python train.py --arch="ecapa_tdnn" --model="sound classifier" --dataset="acted Russian speech (Dusha)" --train_examples=26041 --gain_aug_db=10 --time_shift_ms=50 --n_mels=64 --hop_length=160 --input="log_mel" --spec_augment=false --win_length=512 --targets=["emotion"] --num_classes=4 --norm="batchnorm" --activation="relu" --depths=[12] --kernel_size=3 --stem="single" --widths=[320] --mixing="mixup" --loss="binary_cross_entropy" --head_dropout=0.2 --init="trunc_normal_002" --optimizer="adamw" --lr=0.0049 --beta1=0.95 --beta2=0.999 --eps=1e-10 --grad_clip=1.0 --cautious_weight_decay=true --steps=25400 --batch_size=64 --epochs=62.4 --lr_schedule="cosine" --final_lr_fraction=0 --warmup_steps=2540 --weight_decay=0.03
Rows from block 7 of a small sound classifier, named by matrix and row number. Each number is 128 + 24 x the weight over its row's rms, rounded and kept within 0 to 255. All counts start at 0. Numbers have three digits each.
After each channel's rows are labels from the 100 clips, of 14976, where the channel reaches its highest value: "responds to" is what is common among them. Only what is clearly more common there than usual is listed. The data: acted Russian speech (Dusha). In brackets: how many of the 100, against the usual share in percent.
# c30: last pointwise conv (model.blocks.7.c3.0.weight, 320x320x1), inputs 160-319

c30.129:136123114132085135112116098124093149149187123129131125173109125136135129127093127121125188117102177124135123117133128137124129165128194133139130115164123126202178117123160118086101131090177130104108145160127127137088136131093088115085112088132087080136137121135127136136123134124116122131131130128094140138116133089127098122130092129085121099074122125131117089121119101113095135093130140132124092134138128142091146133098125124117130145128098099134129125117110089121133119089120132
responds to: emotion: neutral (93 vs 35.7)

c30.63:145120120122134120094140133113136219205228118136137144178113116132130128122143135110121191103123189165124124135132130143131118199133199135125116123164125145192179104121179124139112126140190124120117150181125124145136141122152124121121085142135067129126132120123124129133137122128125133123131129142136138133127129146139137130111151137142113158145119126131121137126124155121149130153128129144130142128111131129144127127142125121096160126130150152130118131118107165115124126126114132
responds to: emotion: positive (86 vs 18.5)

c30.157:093130110117121127114109130119142106106076116118119108071083121117124114115150130109118075119128085121129123083116130088126127088115071122131131103081120068066080107123091125129118122140073124109105103088120124106131118124143130114117087142133206129115119115129124128126115099125129111121120128116130126134131126131140137119122136124134120131138110102125127135124117131118128128123129126078111142124113124130136146112146125119106097128126137136122115126114108124110122116127125125
responds to: emotion: positive (84 vs 18.5)

c30.260:153142154146116134156149108143118119116119142146142134119160139127142148151164126168137126161110125126134149170134120154147151118151130151148157158130142161129123152152122170176152124144128148157162144110110127147106139150170129148153162175132133176124116166114133124122131117141146156120118136123128123133118130158131143135161165128176152171160166149122133159125128153146174117143125120168138164119188141119164139132132127157185165131109139142113168125201201185169143136160147134
responds to: emotion: positive (86 vs 18.5)

c30.36:105114120126084119095092098123111107103102121106127110084071120124109115120120123109128083112093100102133126096126119091126122102093087125128128087087120066088095099129088120114131127117085119110110095088116117108101103130116099116099086115131183108133122125119121122128109129130115110119114127125095121133130117111122107129121110121107127105113120101129121109124114107118096121102126124082123113126128117129110138120121125119118090129123106108121120127122113097101120116103124124
responds to: emotion: sad (56 vs 26.8)

c30.243:114113127117114126111114109123094081088065129126128113095106132123117122126097110119132087116104096087125129106125134108119123080124085121122125117105124095062094113124089134090148127092091128129134106107119134120106124123099106129095111097125174089121129128133120124123123127128121129124123122129113126121116127098121096122128095122106119086089114122125113099130112096131102130108128125112110099128130114130093125115096121127112121131125096100112122123121105095117124129098121120
responds to: emotion: sad (61 vs 26.8)

c30.53:087121122123128114124096121116138099061049114103129098062090125122098101107136120111119071122122067122126116084117129082122123062097068115135128088076112066061085110128076126135126123135073118110099081079117122095130113121149130125122092145125194124121117122117115123121116111119119108118116126102131118126123113138126127123120139114143119134141118081124129138122114134124125113126128119086119150125121117129133138121134122117119085119118142129130116118122124124124118117130120122
responds to: emotion: positive (83 vs 18.5)

c30.103:126118122133112132102135103119087173157186119128120153167094123133126112123117136096123173085109157138124128096124122123131135167113187119109119110143133103190162096128158127100134129129165126131134120150126120126102125127130090111050064105130099055139137114149128137139140126119124121145128128130115145128126141122148102153122110156101133122111091122137132092136130130103109124118129131126143083136132135122096130141107133124102156127134112116138117132124107125099126134035121123
responds to: emotion: angry (71 vs 18.9)

c30.168:095120116123142130125103151125154117119056118116129106068092118123125115109155117118119069123134075137136119092126125101126120077105065119128126082084113067055071107125083131142133130146071117126115099084119136093144126118153143127137114167131209134120127118121123145125128130135118121116125128127144119123127120143127149140122149123155125141155116106126129146129126146128137123138124122094124151121129124131151141122161123126123094130116146145121121125118124138113119129135124126
responds to: emotion: positive (85 vs 18.5)

c30.95:130120104123086121090126073111088118097137105130127142159095119129119130119079121115120139099089164097125126121115128115108111113121182117126121093136113116158158092121156112070111128106154122116099134146101124120082137120103087111053064085146087061128126100130123126124136130128117118129129134127079120134114143102125094121112102127074115095087105114130136082126134088122101129076118129113112096123118116129076146118103120121103125127118092097129115127119091085104116121055129128
responds to: emotion: positive (68 vs 18.5)

c30.93:140114125126101121103138098121117139126156111133134138180133118131135128122120127119121188116098188117121128139127120163121122138123184123121127125187119158199171112122178120119116120125183125115114151185119129137104159116127101105110106125124077101126124120121130125124126122127117135126126130126118122135130123112129107123119122125108123133115118132126131113125129107123153124109116118152123116123130122133108143123120123129122184128126115106122121125126117129115119126100119118
responds to: emotion: neutral (74 vs 35.7)

c30.289:159134146149154146163148150149147124153156142145111140151148150120137145140104135137148156164153145135133133162141104168150171150138130153128123159125136166158136127165134125138121123129130143112134145126147099153155136154108159133176152094095161122115112174123115116119108103088096095108113113118146114111109097105113153108099138094102121121100103114109083106120093106124135116145112121150111089115106105142106142116153121107111125113118101112103089119105111120105099105163105097
responds to: emotion: positive (83 vs 18.5)

c30.116:120119119123155119132121143109163139140083121111128115090112114119113114119162129110117081122149073147129120100120127107124122098107069124124126098091123079063091110126084124149131116161090117122122105098127123108148122124165147129149117162134212154129118120120116122126120124121126116124130124131158123124131124157124156122131162129165120156158123119117129153127127152122141124149133127103124167123128121123166132125177127128102093126126167154123120124122104151121126132150121122
responds to: emotion: positive (85 vs 18.5)

c30.230:094105128110175123123105167112141092114083113129144119105094130128115092124134133087115101079147106119118110061117125082120115090102090128117113037116117047112116102102121126108126120133118118128141105106127130098178140102138121116080089158129144091109122104138134126116120109116127114124129130136157129129118120130121139149117126136146122138158088106140122126134129136107094113157098116072130145112122132139150133133137136145117102138121142136113119128128107151114128117093122118
responds to: emotion: positive (85 vs 18.5)

c30.204:122133117119133131133122125120122189197219125125122122186126122122129132120094131106118185111143186132136117118119137130126121186129192114123120111164131128201176110109162129077141124104177122130131140162124135114118157120079115120120116075136087090125133119127125126124139140126126143128132129140145120127129143121129122137124121125133131155105112127134130127141138129101179130149114129148127094138126130130120139124103132126117189130126130123116128128122124155117132133099122127
responds to: emotion: positive (86 vs 18.5)

c30.199:116114130125097119099111095121115088090085116116128111078082122126102121109109130115121088134098092102132125103117128086124124085097088121124130100084113084081099106123091125107130127116079119109106098087122126110100104118112097127093094113130182100125126122120115125129115125129120099130123127131088119125127132108126098137118114120109119103110117096126131105126123106123095123099117121081125111119126120130107154126113125127122082125130112106125133130119118100111123114095123119
responds to: emotion: sad (58 vs 26.8)

c30.104:144121123125135121117129126121130210201216123127131147186137121128136135127129132124118201128129198175130124146129137146117111208121220122134115118179110156220173128133176126127118126131190124114123143178128116137130147125142132120136127140126082118131120108105120125124126127127120138122117134118132118130125131136123126118123144116143115168141121131138130131119120139124180128144129127164119139113129116131130150124141120117118181129111138136126125132115106163113121133125116122
responds to: emotion: positive (87 vs 18.5)

c30.99:110125113116100123092118106125108075091080129121129109086103117133125123120105117111124081112104086096122128104117120111122125087115079119131118111110117086064077106125100118102130132096092122127105107111107130117106107123094111116086100112131184084134116123115118124120112126131123109118114125126093105125108122095123096116119105113097124089109110113113122117126119095105083123109125131082121123115125109126116122120107121124116077125129099097095121129127121100103113112074125117
responds to: emotion: sad (62 vs 26.8)

c30.268:114106113108125119088103109106101154131148107112118103124112113123110104109181149115124134086121140134124115100114131103116115132109143127112109113121123104124136112129130138161137122145134113118139116141151129107115113119159107105089088190144109118140131113149129150145144131141129133148136130134121137151132153159133107128113144134167131158182122123136148154135145153122137142121150140127134191135113126124140127125130135124130130123142130156145128136128118147125134127121136139
responds to: emotion: positive (86 vs 18.5)

c30.119:139122121123126139137127128126123134127165131134133123179111120103121119135095118113118163135149157120127127121120129121116116149119169122129139109137133124214147094134124131096139118112149134121132149161149136133132141110117114131124110081105148117123126127124133122114109121124118114100100117133148126126121118115134117128125120129111123115105124109114120132119110107134140124116095129133123107117118114140120141122127117137120140125115098124113121126115111089126127127104117117
responds to: emotion: neutral (94 vs 35.7)

c30.178:110122121113137116108109142112143125117056117113126103056096121118119110116146123099129061124135074139123117086121127087127110101113008120121108104086108061010093115127081120142126124134067119118115095091136122098138122123154146136123107165120231146120118120115114120118096120125118124113114125123127126133124119134112152102111142121151122148152120115115104150128114137129137125148106123088110170122117116128148130105158108109113093134122159139126122107110107147118112118133111112
responds to: emotion: positive (84 vs 18.5)

c30.175:122109122129109116111124117117157081073092118121130134124071120121121118114159126102127104100124123083138126109116125102131118096112126104133125061113115077136132081115130110127108117153109120124068131125109113119150117124137133117077077169117126127129127128127123127115092125137112092129120124127109129131129131148133140110113135124145130119149101083138135149128118126131072125108129124047102177122115119118141129122162121113119051126120147129128114129113091093100111109122131113
responds to: emotion: positive (85 vs 18.5)

c30.270:109133104122117124065114102132111179198215125116123124159116113133119117120109136094131177110108173146130127091122134135129120172115191127119125106158120113195168100109148126095130119115168123123141111166123134110103116128107070119090081110135101089132129074130141125134118132136132108135126124132118133135131127113124109133138112132107131122112119114132130107122118120105103120124136129103136093134134117138102140131107142130120120134142103112135134114120085111121129122070143144
responds to: emotion: angry (62 vs 18.9)

c30.245:118129134129090125126116091130086089082098127130136130100090129122124120126064132098137095119102105101119133087128125094126130085116092127125128109116126078107120098122118127074133127095115126124125115114131127128057089134074086129092091066135175033125131094133136122130118129127125124122129132127105127129129144100129081118124095130087135090079107119129132089132117115119104127098134135115131062121130129136073144125071138130104095129129101116129129133116116089117131121048122124
responds to: emotion: sad (54 vs 26.8); emotion: positive (40 vs 18.5)

c30.68:117116122118133123127118143129153092100026119119116107070101115128118116122148125105128061117147085128118123088122125091118107072117056124124117106098120055057087092123097118143119130149092123124115113086109120128144106124142140123135093164129206137124121128120129126122113120125120103125127130126143124127121131145123151115125147125163107155160114118120123148127127154131131127141109121100111156126115125127138134107146128116116092128130148151106114139125097139117115128138123119
responds to: emotion: positive (85 vs 18.5)

c30.173:114126132127103127104129103123113084079073127115124113067088130129119125116104130111131082123100087104120119091118121099130122083125073130124132120091119075052084114136102119097126121110093131121104111090109127121116115129103105111099107112125204096124119121125132123135118126134123115113129134132105121130133123108121104122115106110099122114107120104125135099139128104115087122115130134096120104121123126140118157123121124122089073135136098103130119110129095106110115125093109125
responds to: emotion: sad (56 vs 26.8)

c30.252:113106120104168117111110192121112134109109115108120107108127117126116107118138128126119134102188117130121129127113138148107106114114121104122131118127116120100113130141121180151200127105122112121184118131118113107178152113170152126119110169131092111118124131122127128126140131139125134131128136127187131142136129163129159133117171117168118178157118116138126161113112149137188122175125126185133164128130116120173116129104121107129209116133138143128124135130126169122122125112128140
responds to: emotion: positive (87 vs 18.5)

c30.14:124124120121097122093113094123102101087095123109131106088082130114117122127104125109132088126081089091133124114123122107124118097110083121125126095095119082084088100129100122103136125107081114128120101094122125121087124125113094122084104108133184093126124118129118131132115131128126107131124126130091125127125124099135107121117111124101121095108116114118129101126121100126096128104125124099121112124116130124103140121098131121117090135118106098131126126116108103113128115094123126
responds to: emotion: sad (57 vs 26.8)

c30.278:113120123124100128100116101124096086081073127111131124086108123123114123131097126109128083123106091089136128100120123097125108086109084119127123098092130072077084106117092125100135131100073116130112103098128128113103112124109109126101099113127188093124123129115119125122118124126121119112129126126108127124129125100123099131128107127101123096099121119122131101136126101118093117098108124098112102119126127131090126115108132116123092123124092098115117129128107093125119128092127116
responds to: emotion: sad (56 vs 26.8)

c30.153:126119128122086126095114064121068121109127116114126128146093126127123125126091132107136145098087147106126123105125122123141128114125188132136121124139126120181141110118136119089104114114147106128098129141120134124065149124101084116077066075143098069127132090128125129126131129137115123125131134122088136145130139110128078122125100122080124114083113119140139081132124109118107113079139123115127081122140115131077128131084132126116118129121084106137120128122115094094122130044122129
responds to: emotion: neutral (97 vs 35.7)

c30.26:099108111120175107141105163111158139157083120097127099091106102123104105126152119104122087117172093140125112102118116120116117109081077106115127102087119094076087112122082132152145121162071113113141076074127123087169114117156144116150116153133191151126122108124128127126125129122130128119125130125175126126122125155127160129127148123157118154156120124122120160124130158105157125160126130120125154132112131125160130114163127131127114131130155152115122121121115162130125134144119126
responds to: emotion: positive (85 vs 18.5)

c30.98:098130129145115101123100101124100079089053124112133101054110136119111121121102143134128085120124108132122120086124133115140119100106047129124138107111105055027089137129103133107107122101100124130115114112116125131105137128112118130106123067133226098145128127125119128130128127137125133129154112146114137138120121105140107113135099125115127103110114119111128113138116122121093111121129152088125097120124110132101144143092114127124072127135124122121127123125137127124111125094123127
responds to: emotion: sad (67 vs 26.8)

c30.10:109121135122129116123110141115154052082075120123134127105091118124108123131149127107117076124141110100132124106118124076128130090118065124119128076091131072109089098114101124140115122140075123113109122085113127127146121110133139134119084179124179137121136126123116126122098123127129116127106133121137130136126122139125142121124134116152123133152118106125123146136121138127119131128113144074114162116128121127147132119157127125122061134123137136116124124118111109114108107134127125
responds to: emotion: positive (86 vs 18.5)

c30.312:141133122128115122106137110121102084096117127149131150133119124127136140124099129129130130108120131077127124127130131124126127100130136130134141134109128136137127130113130130099128127103116138128132142118128134137112127128086087121090110081140119084128136121126135125130172127134139159128129130129125139135130130105137094126136083130091143093088121159124129088134152102123132127103128140155132090128149120128097128128100135130122165128133088108128123131133126107123130141060128136
responds to: emotion: positive (67 vs 18.5)

c30.234:115122115126139123112124128124138058061037125122122120076090114133120128120142126101118069121135087119117120100124131093111113067123053122131115110093125064067083097129089122134112126141085120122123114087107105117139099115146143125125092155115213130119140129122132120115112125120118104127120133129125125133107124137133129128115147118147106138161113106124120140131103138124123129133128125079103161123108129127133135116140117105084073127124144144121113125099090131119122124119100127
responds to: emotion: positive (84 vs 18.5)

c30.222:117124150146134141131119168119141143148171121132109125131100126143125132124159131120155152124136124137117126110142115127128124155123159152122113131139130112165146110147150146158145138133150130124139141147152128121104124133165124114125129184113143100132131119159142135139112135126129115138145153119153143136123123171133142121106158130186132159153097121141073178140083165118155134151136131149134172133106131132159135130129130122090161125140105153152081135103087142109128130115082131
responds to: emotion: positive (85 vs 18.5)

c30.263:162141161155129144116149132142140114113110147139126159123144146138151148160141172174151112163130127143147137171136138160150179121144116179127175146133143144155138158138155091147110148149135159152098155163125151162163099173114135135147138146120164199151150163143148145164129123126151133157126155152136124141131102163141147126156151141137158135137182138132131136148125164146094145124175155103131200148165144143147137167173155179166086133136120132176157127164211130166146141168145115
responds to: emotion: positive (85 vs 18.5)

c30.272:123129116120172113113129150108122183184215110124130148181091109128115134119133114098122196105156195147131125105117121131122121180109220115115116097174127103211190072105180128105144121128198121101135144175122133140150120116131108108111085101129062098132120116127124122127138127127123121131111122124168133137111129127133145131117121124122125140124118121131129135124140137117134131149114126129122107125134122129137136137116123133118154138128127137133116129118112141113136132096115124
responds to: emotion: positive (74 vs 18.5)

c30.122:120119103137162123118122171115126145137144116119121139145117112125115123108172146121136137096161124133110125114134110132116107130113138121128115123131136113147131118158127170184172135140123124111183121145135110119143119124149135122123096185143140099132130131152127151138131130125130124144131130135161135129126129196123155108117163133172126172159111125132126158129116155129179150164138134167121177141113132140166140134140129112100167121142120152135108136133112167121126130128118139
responds to: emotion: positive (86 vs 18.5)

c30.2:109108119114098119093105091116095100103105120104127103092104109125106126121096115106125094111107099091126121112124131105117113091097092123134118093084125079086098109120093123098134120104082124117117086094131128100092117116109095112086109111131178095126122108116123124127117125127121108120120112120108129131128128104123103120122111124108108094105117104117124106123117092115104124105121129103123113113127120129105135122113119127111095133128102098110133111111114092119122115098119121
responds to: emotion: sad (54 vs 26.8)

c30.149:112126114125102125105117093117095098083084126124127117090110122118125117121093120122121083108105093089127115114125132101115120080120081112141128109099117094070102120123108123104135126095101124121115121099115130125092126118108088129078105104131171085121127106129125124124126127133113111121117125128097127135125128091132091124122095128109128096098117120127127100116125103115096131094111124104109111120125118128097127103101121130110108128124102093122125128115115097122117122079128125
responds to: emotion: sad (56 vs 26.8)

c30.106:120120124114128121122100117116127063083084117125116111099089124120115122123115119102104084139130095071131122088125129084104129058112052107121116084079119059076100108121103121094121119102079121110126105088114130116121126121131141132109097123135221099119111111129123116112118120127117107117118125130131124133116138138120108124128118118137112130124112103132123125126112122127155113108104128108115146123112111135115122121130108126125115123101132125125113126102086090102112114085110114
responds to: emotion: sad (70 vs 26.8)

c30.165:126133140141072123132133076131085165139168135137129128149156132120133131128092110151121161142077135125134128166139127147125131143136174130120146129145135178159137143143121135098128126108153127155134132131114137134048161133114092126130155102137103104128129124115120126104124125127127133134118130109100128133117131106130090114138123127120133141096152131131139088130138108142152120099116121145118082122146117131101131119088116129152155136123094113118156124157150130132121121077125120
responds to: emotion: neutral (69 vs 35.7)

c30.123:107129116127147114135108154132158116126036113116126110072095122129117123119160133124118080113145085146125125083112126103111113082115056106130121088101120065047077106126100131151127118149086122117113107098123115120156109122169158125140101171133197155118111120128116125121122129121118122126119130127145123134131122156125154122113154123158123162158110118124131159121123148129148125141124126096111161127120108117149130114156117115125097125116161147131120126115108156122115121148113125
responds to: emotion: positive (85 vs 18.5)

c30.188:096122119121131119123097129118140106094065119105130094070089114126111112121142129108121078120130081129124120093118132083120118081103072117125127085085120056057075102128082125140123127144074118118113091084129127098130117124148134124131095153127214129122132124123121124130109119120121113126122129123121118127128121134138137129124135124142125137146117103127128141128116140123130120130120122093128142118125124125138142123146138121119092125111138141123124126123122131116123127126129129
responds to: emotion: positive (84 vs 18.5)

c30.189:132119131126113134130131109135161151160166127127136124168079102135128111129109121069134127096102120134141132071138135087127120150127144118124102111129108081174137100090169080083080112136130124138057135133165131129103108134054104109098108136145187080133142079146135139131130134131126133129135142133084135139131135104131136139128080128087128074130078081147142108125133123088069131118144142068135084130129144133140165142155128132106062141139110110124139128118114119095145149089137147
responds to: emotion: neutral (84 vs 35.7)

c30.232:079113116113111117099104106113095199197196117090129104165117114116117093122106131095121175117110163182121122096128122123109092187110177127125129091191112120165143115118145142097142132096182107120151101168132125108101155116136073124099109108122099099109129093127118104128103114124131100131128127105123130125126127113125111125113136126121106135115109097124134108123121142125112132138128121108127103118121121139127125128098125131100127124123125133132117127124112139117135115074114125
responds to: emotion: angry (66 vs 18.9)