config = dict(
    dataset='acted Russian speech (Dusha)',
    gain_aug_db=10,
    n_mels=64,
    hidden_act='relu',
    kernel_size=3,
    stem='single',
    loss='binary_cross_entropy',
    head_dropout=0.2,
    init='trunc_normal_002',
    optimizer='adamw',
    learning_rate=0.0049,
    max_steps=25400,
    lr_schedule='cosine',
)
Rows from block 5 of a small sound classifier, named by matrix and row number. Each number is 500 + 25 x the weight over its row's rms, rounded and kept within 0 to 999. All counts start at 0. Numbers have three digits each.
After each channel's rows are labels from the 100 clips, of 14976, where the channel reaches its highest value: "strongest on" is what is common among them. Only what is clearly more common there than usual is listed. The data: acted Russian speech (Dusha).
# c30: last pointwise conv (model.blocks.5.c3.0.weight, 320x320x1), inputs 0-79

c30.306:468526497557496663467625538480505499502494498492504495502489468500552626505498460564518496501503471501515476477582538492500505498482639520500501498495450605506499502506496484497503502514534578563506498497503564494502502501565502571452502504
strongest on: emotion: angry

c30.31:512485506506465494447478490462514512514663502517514505516518464497417507560577635483481497496482447503487438530479475506512433503542528477551585564574563485508506511506549470515510577479556462475449559468572466499511472483477568478472491510
strongest on: emotion: sad

c30.312:580522500550489488496500490523478478475540500513478473473547488498463478585530560516480505494506473498474485520495510472478535497473465490595557574585511483487478484483562492474476580459488493499476559479547502475476477472502584505512515480
strongest on: emotion: sad

c30.185:485461497471498458449452459447485497493548501530490497493495443500441473522553529457481493498451444492475452472455450493497427500486495468511541545536465468487491486491540477493490540507490449445459531494557455484492489482448537461460466488
strongest on: emotion: sad

c30.12:478478502529479483400477499480497500492588498516490491494553451503460502592543594475463518496472442503500405522472498492488453501488537432609570578594520475493493488493566482496489603498467470473477550508540468463488510503473597475461471490
strongest on: emotion: sad

c30.260:479493497480513487477476484466446448441505500509445453447480460501488494477518497482479501510473457444484477498478491447441467504475490466486510504495500493450451449446515517451449504506458473474473511477526486440450492478472510483467493441
strongest on: emotion: sad

c30.263:578453505440504514516509491487469475459493501492457473465483466497478502538542501518488502506479464475504512521488473459464590495459492511557520593575453501469470469473598487469469544449480492502497536485573498481465477489497544503490468464
strongest on: emotion: sad

c30.69:497547500568535560508540553509481483478448500481479476479495477498550577461465460542569501508521478479542511528538529478482484502453545489465459475470504553483484483480468500474486463505464533532553466510462556469487503522534462541496547485
strongest on: emotion: angry

c30.45:523559502554510565478576537528458462454459496490449472460535510499547573483470470562497503513537512460514468518554529456450532499443565476492472482487488563456464458462483506464463479495466568569506489470477557453455485482558484555516560457
strongest on: emotion: angry

c30.170:540498496464507519562499561472481484487481492475484479481467496495491538476444479507527491491492495489555563487501546493491534501493480513486451448444525512482488482488449506485485466475574491496561437555461506486493526567499465515528490492
strongest on: emotion: neutral

c30.155:550520500509488488471481471489502504502527496558498506505553462501490499590531519477490504496477459508462465524484466497496465494486505458604563603609501479505504497501603486504500605449461484483483556492587483507493483482481611472496511498
strongest on: emotion: sad

c30.36:458538497553531635502626548505489495488494499506487494488510496495566609504484470607544502500529503492528510480576542493488490501462588494504487497489460593490491487490494483492490496486475584574525484493498597476485481504583496609512527489
strongest on: emotion: angry

c30.179:487468503489489463432470454483485491482496499500469482485487451499491469479549426460481497502473452493464421536467421489471483500498490471456509555534514480489493487492551467495490511508455479469457534460559467478477469461469508461454482484
strongest on: emotion: sad

c30.16:513515502525488494478501487529466462465546501502462469464547487499472491572529575499468500492521484459478461513504490456470556498476493495597542572571497474463460469460566512457464576439464506515478544480542489472464472471515574486528510471
strongest on: emotion: sad

c30.158:455529499506489533428520490475477464471538500546476463473528449498498531560548548500475501502484458476494433476509491461468425501457549482566545565575447528476472473477566470464474568499427509502477543491547500460471497498503560502464511472
strongest on: emotion: sad

c30.257:510519500533507502428511512515488499488499495477486499488485481496487498492537517482447500500515475502527426516519451490485495499454487488513511519523455495490494490491512512493491480521462512503478513506502501482481513507512480485421518486
strongest on: emotion: neutral

c30.211:501494502553472509448509495478493493491522495485490485491532491496485503625528595512483504494488460501493460439501481491483515499448529471631558613644418514494492492497610502496491619521453497500485564518548502457488537504498604515482489490
strongest on: emotion: sad

c30.262:525502502444512476476468455488564539562520499498573534563516466497475480505503522472573498498492466552471474496480444552569509499528444478505495495499485503562555570564501497558559502541432476481510495505496478547576497489475504466438502573
strongest on: emotion: positive

c30.220:514509498524425498433495488497504508504578498507498504504536490503458504590550543505493500499499486509475417478496482507495478502485501480607559600603493487504508504503598481507506601439479490493474559480554491483498476480494606502501505501
strongest on: emotion: sad

c30.237:530513499529506477469473497484497496495570500577497497496536476510499488579570540488474494497479468498487454503465494496492482498498549512574580588587529477498498495496569485496494591448542476475466569477591481500491470477472591481485512490
strongest on: emotion: sad

c30.319:525470501467478445446438487459469472465492499478468470465475447504462468491519509405427501504458446473503443470453418464463482495474494494501505510531520453465465468466505463465466489520447445441495515516479426450464518512446483408446478464
strongest on: emotion: neutral

c30.310:468449499473459451414443473440513519510557501531511509511520435497434467544558547445475499501451428512485406454451433504509462500505500469536556553555490462509505513510551446514510556516486441438438542475555452496507493484446553442434451513
strongest on: emotion: sad

c30.218:555522499479469495477499500508556541561516498508560507560488479502496497488504519492553504504510479531499467521505474548560500501505474476503498501489484516559555573552497493537552489505401503497498500504506507540560508505508497482471525554
strongest on: emotion: positive

c30.84:514456501488502438505429495440451455449493502499443451455488467496440453479492486427457495500446471468498483495433431452441498496447494502477485494489484446456458445460490491453451486475461433436479489495497434452447497496431485433502462443
strongest on: emotion: sad

c30.261:529569501517516577525612526546488493483499500523483493486495539502546581518512473631501501499571535497502527549583563494481510497455578515520514523522517584489493487494517567496495523517517586600510508487523594464481493490602519608520556485
strongest on: emotion: angry

c30.199:566480501495550428504427477451553543550478512510564532550497432500440429493503504439561521500454428537490502503438454548558479507516461479492504509503440462557543564549500506543547485512400433439531511503475443537563509504438494433421483555
strongest on: emotion: positive

c30.23:520509497504477505486494524500477472473525505485479477472481482499482511509526525484485500498505477478531480520502488466480473501494482495504517519524478500475468479478507483466473510511555494492499519529506496483481519527499503489454512478
strongest on: emotion: neutral

c30.123:499541505525463548486558498502503487478543494507509477496526517498546536533525541539467495495510516465478484533540535460495525502559512475535530528531534562480470481481523527474480532475562547547469525451525544541493459456544531532499527502
strongest on: emotion: angry

c30.75:528525500513499495469495494491502495498540498550503492497569474493485492612518576491506502500486478499479469520495515495499497494460527482672547604606474487503495503501590497491498614451432490489491531490559493492500475484494606494503520501
strongest on: emotion: sad

c30.303:542528501504477474551470470508543556541476495495533565543500555506466498502481472468513501500493551540472554510471504547533488500560492468509481511510527494543553538542512497551552505516546467466496498478480468548537486483480506459549493541
strongest on: emotion: positive

c30.197:489473504509502469495470467462445464436465502431437460441483486497483459484506451444470503512460487451457496482454460433442505493414496484470489495488484477444450439455495465446454496520473474456477478460508483418421464456459484455476452450
strongest on: emotion: sad

c30.202:497536498493506567520650544520483487485506501511483490481507510497574523509506474653519502503554512488530524493571546486479513495477498542503508509505495600485486487487506522484486510502494610614518509489510631473481493500608507600505536484
strongest on: emotion: angry

c30.233:571535499531491532518533482557468478468458498518463476468497528497507530488461460531501499499562526475480521555556551474465573499442520492484491484473468533469476467472493548467472485465485532538481475450489520474469459452544499535528539467
strongest on: emotion: angry

c30.119:584527500568485467513478497480491506490535498514480477489562460506482481579552554461524499500481456499471496479480457488481566508447467505585559586579484464505509497504582491485505587446462458456499568482580458550483484471474591458476512493
strongest on: emotion: sad

c30.111:499417498515534452503437482434495487492465497474486487493480467498456480484541489451498497488432467492499502405431473490494527498484501485487515519518467476495494490497512437489498492483499427443480522485517449496489483495440498454486421497
strongest on: emotion: neutral

c30.209:471557499515510559502608528553495499488483498501493509491507518498556537508495473597520490508596527498516503513587565498484518494483494497509495496500485549493499496498496510492494506513491633639509501484505592469489495492639505565518559493
strongest on: emotion: angry

c30.107:516483502482492454436446509469489508492501496495488497491514461502439473525518527430472501500474467499514433490470431505492481500489445503535504517514459465491497493490512489496495516506477458457493500513510444496488505512462510454449497490
strongest on: emotion: neutral

c30.309:526505500489499449450456487482505508511476495500506486506515468502444455510475488441504501501480475503496450496477454512512472500500431484506464480483480481507505508502484470499503498464437463468479458490486458516506480493467500447460504506
strongest on: emotion: neutral

c30.212:507482504468553448506457493482555529545459498501558531544471501483513449503483495431532496507482502541497514505475434534550482498553446471492481493505493481554542556558499520530549490512471469470546492519480458544558506510468501431480492556
strongest on: emotion: positive

c30.58:532477501473510440471433489456562541554470497504569559553492460494446448481460436430524499499453456554500456454442422543560474499561461500491459476469498466560542564558477516545550474562513435434519468529451442550556530514440488429433469560
strongest on: emotion: positive

c30.28:519532498534467670493633499502512510509519498505511512508500474502628608497493478590537499505507478508479493540564495501510464501462614512496496494495508618513509511514490468507509495519496581564515493482494607497509486483565492577484522510
strongest on: emotion: angry

c30.71:520501499507517460549452455495560567561496501470558562557488530496478477465465478439528501497479534562455554514460508564556512499545519482457471456460511470568558565561456477568563476483531448456488470468476451552562462467452466445535500564
strongest on: emotion: positive

c30.250:489466500497505487475483467454502501505495505518506491502453426502473493481545431477501497504454428503467471509460436492500432503491492474450512526510427468505505502508544460498505504519414482472482515462567479501501463473470508466452476507
strongest on: emotion: sad

c30.162:547500500498533460494451492475539544539461498499540544536503477500455464509490490443525500498476474544502497487465405540542519501526439489519489512507457474540537540539507515540538496537493457459519494518503456536541518510461506443449497541
strongest on: emotion: positive

c30.196:505476498542472463419462480457480493475490495482476482479488445497448461522519525437439500497465436492502412488470423482476455501486452484521517526533441471480482484481517456486480517530490463458473516511507457464478517504462514444415486481
strongest on: emotion: neutral

c30.222:468510496543457516479513461510464449456534500504461446460583503489456512588530581493456508500515489467461485493526480441458496495441509466613542575581464515460461460468575491458460577486450504507450547489538492454461497472516572510522502464
strongest on: emotion: sad

c30.316:525506505556513662447588524490508512508497499501508506507476456500566622500504469594538501501489464510504450531536565503502495499469657521498498506508497605510511511512506465509512503517478556552514504483508577491508485490542501588477488505
strongest on: emotion: angry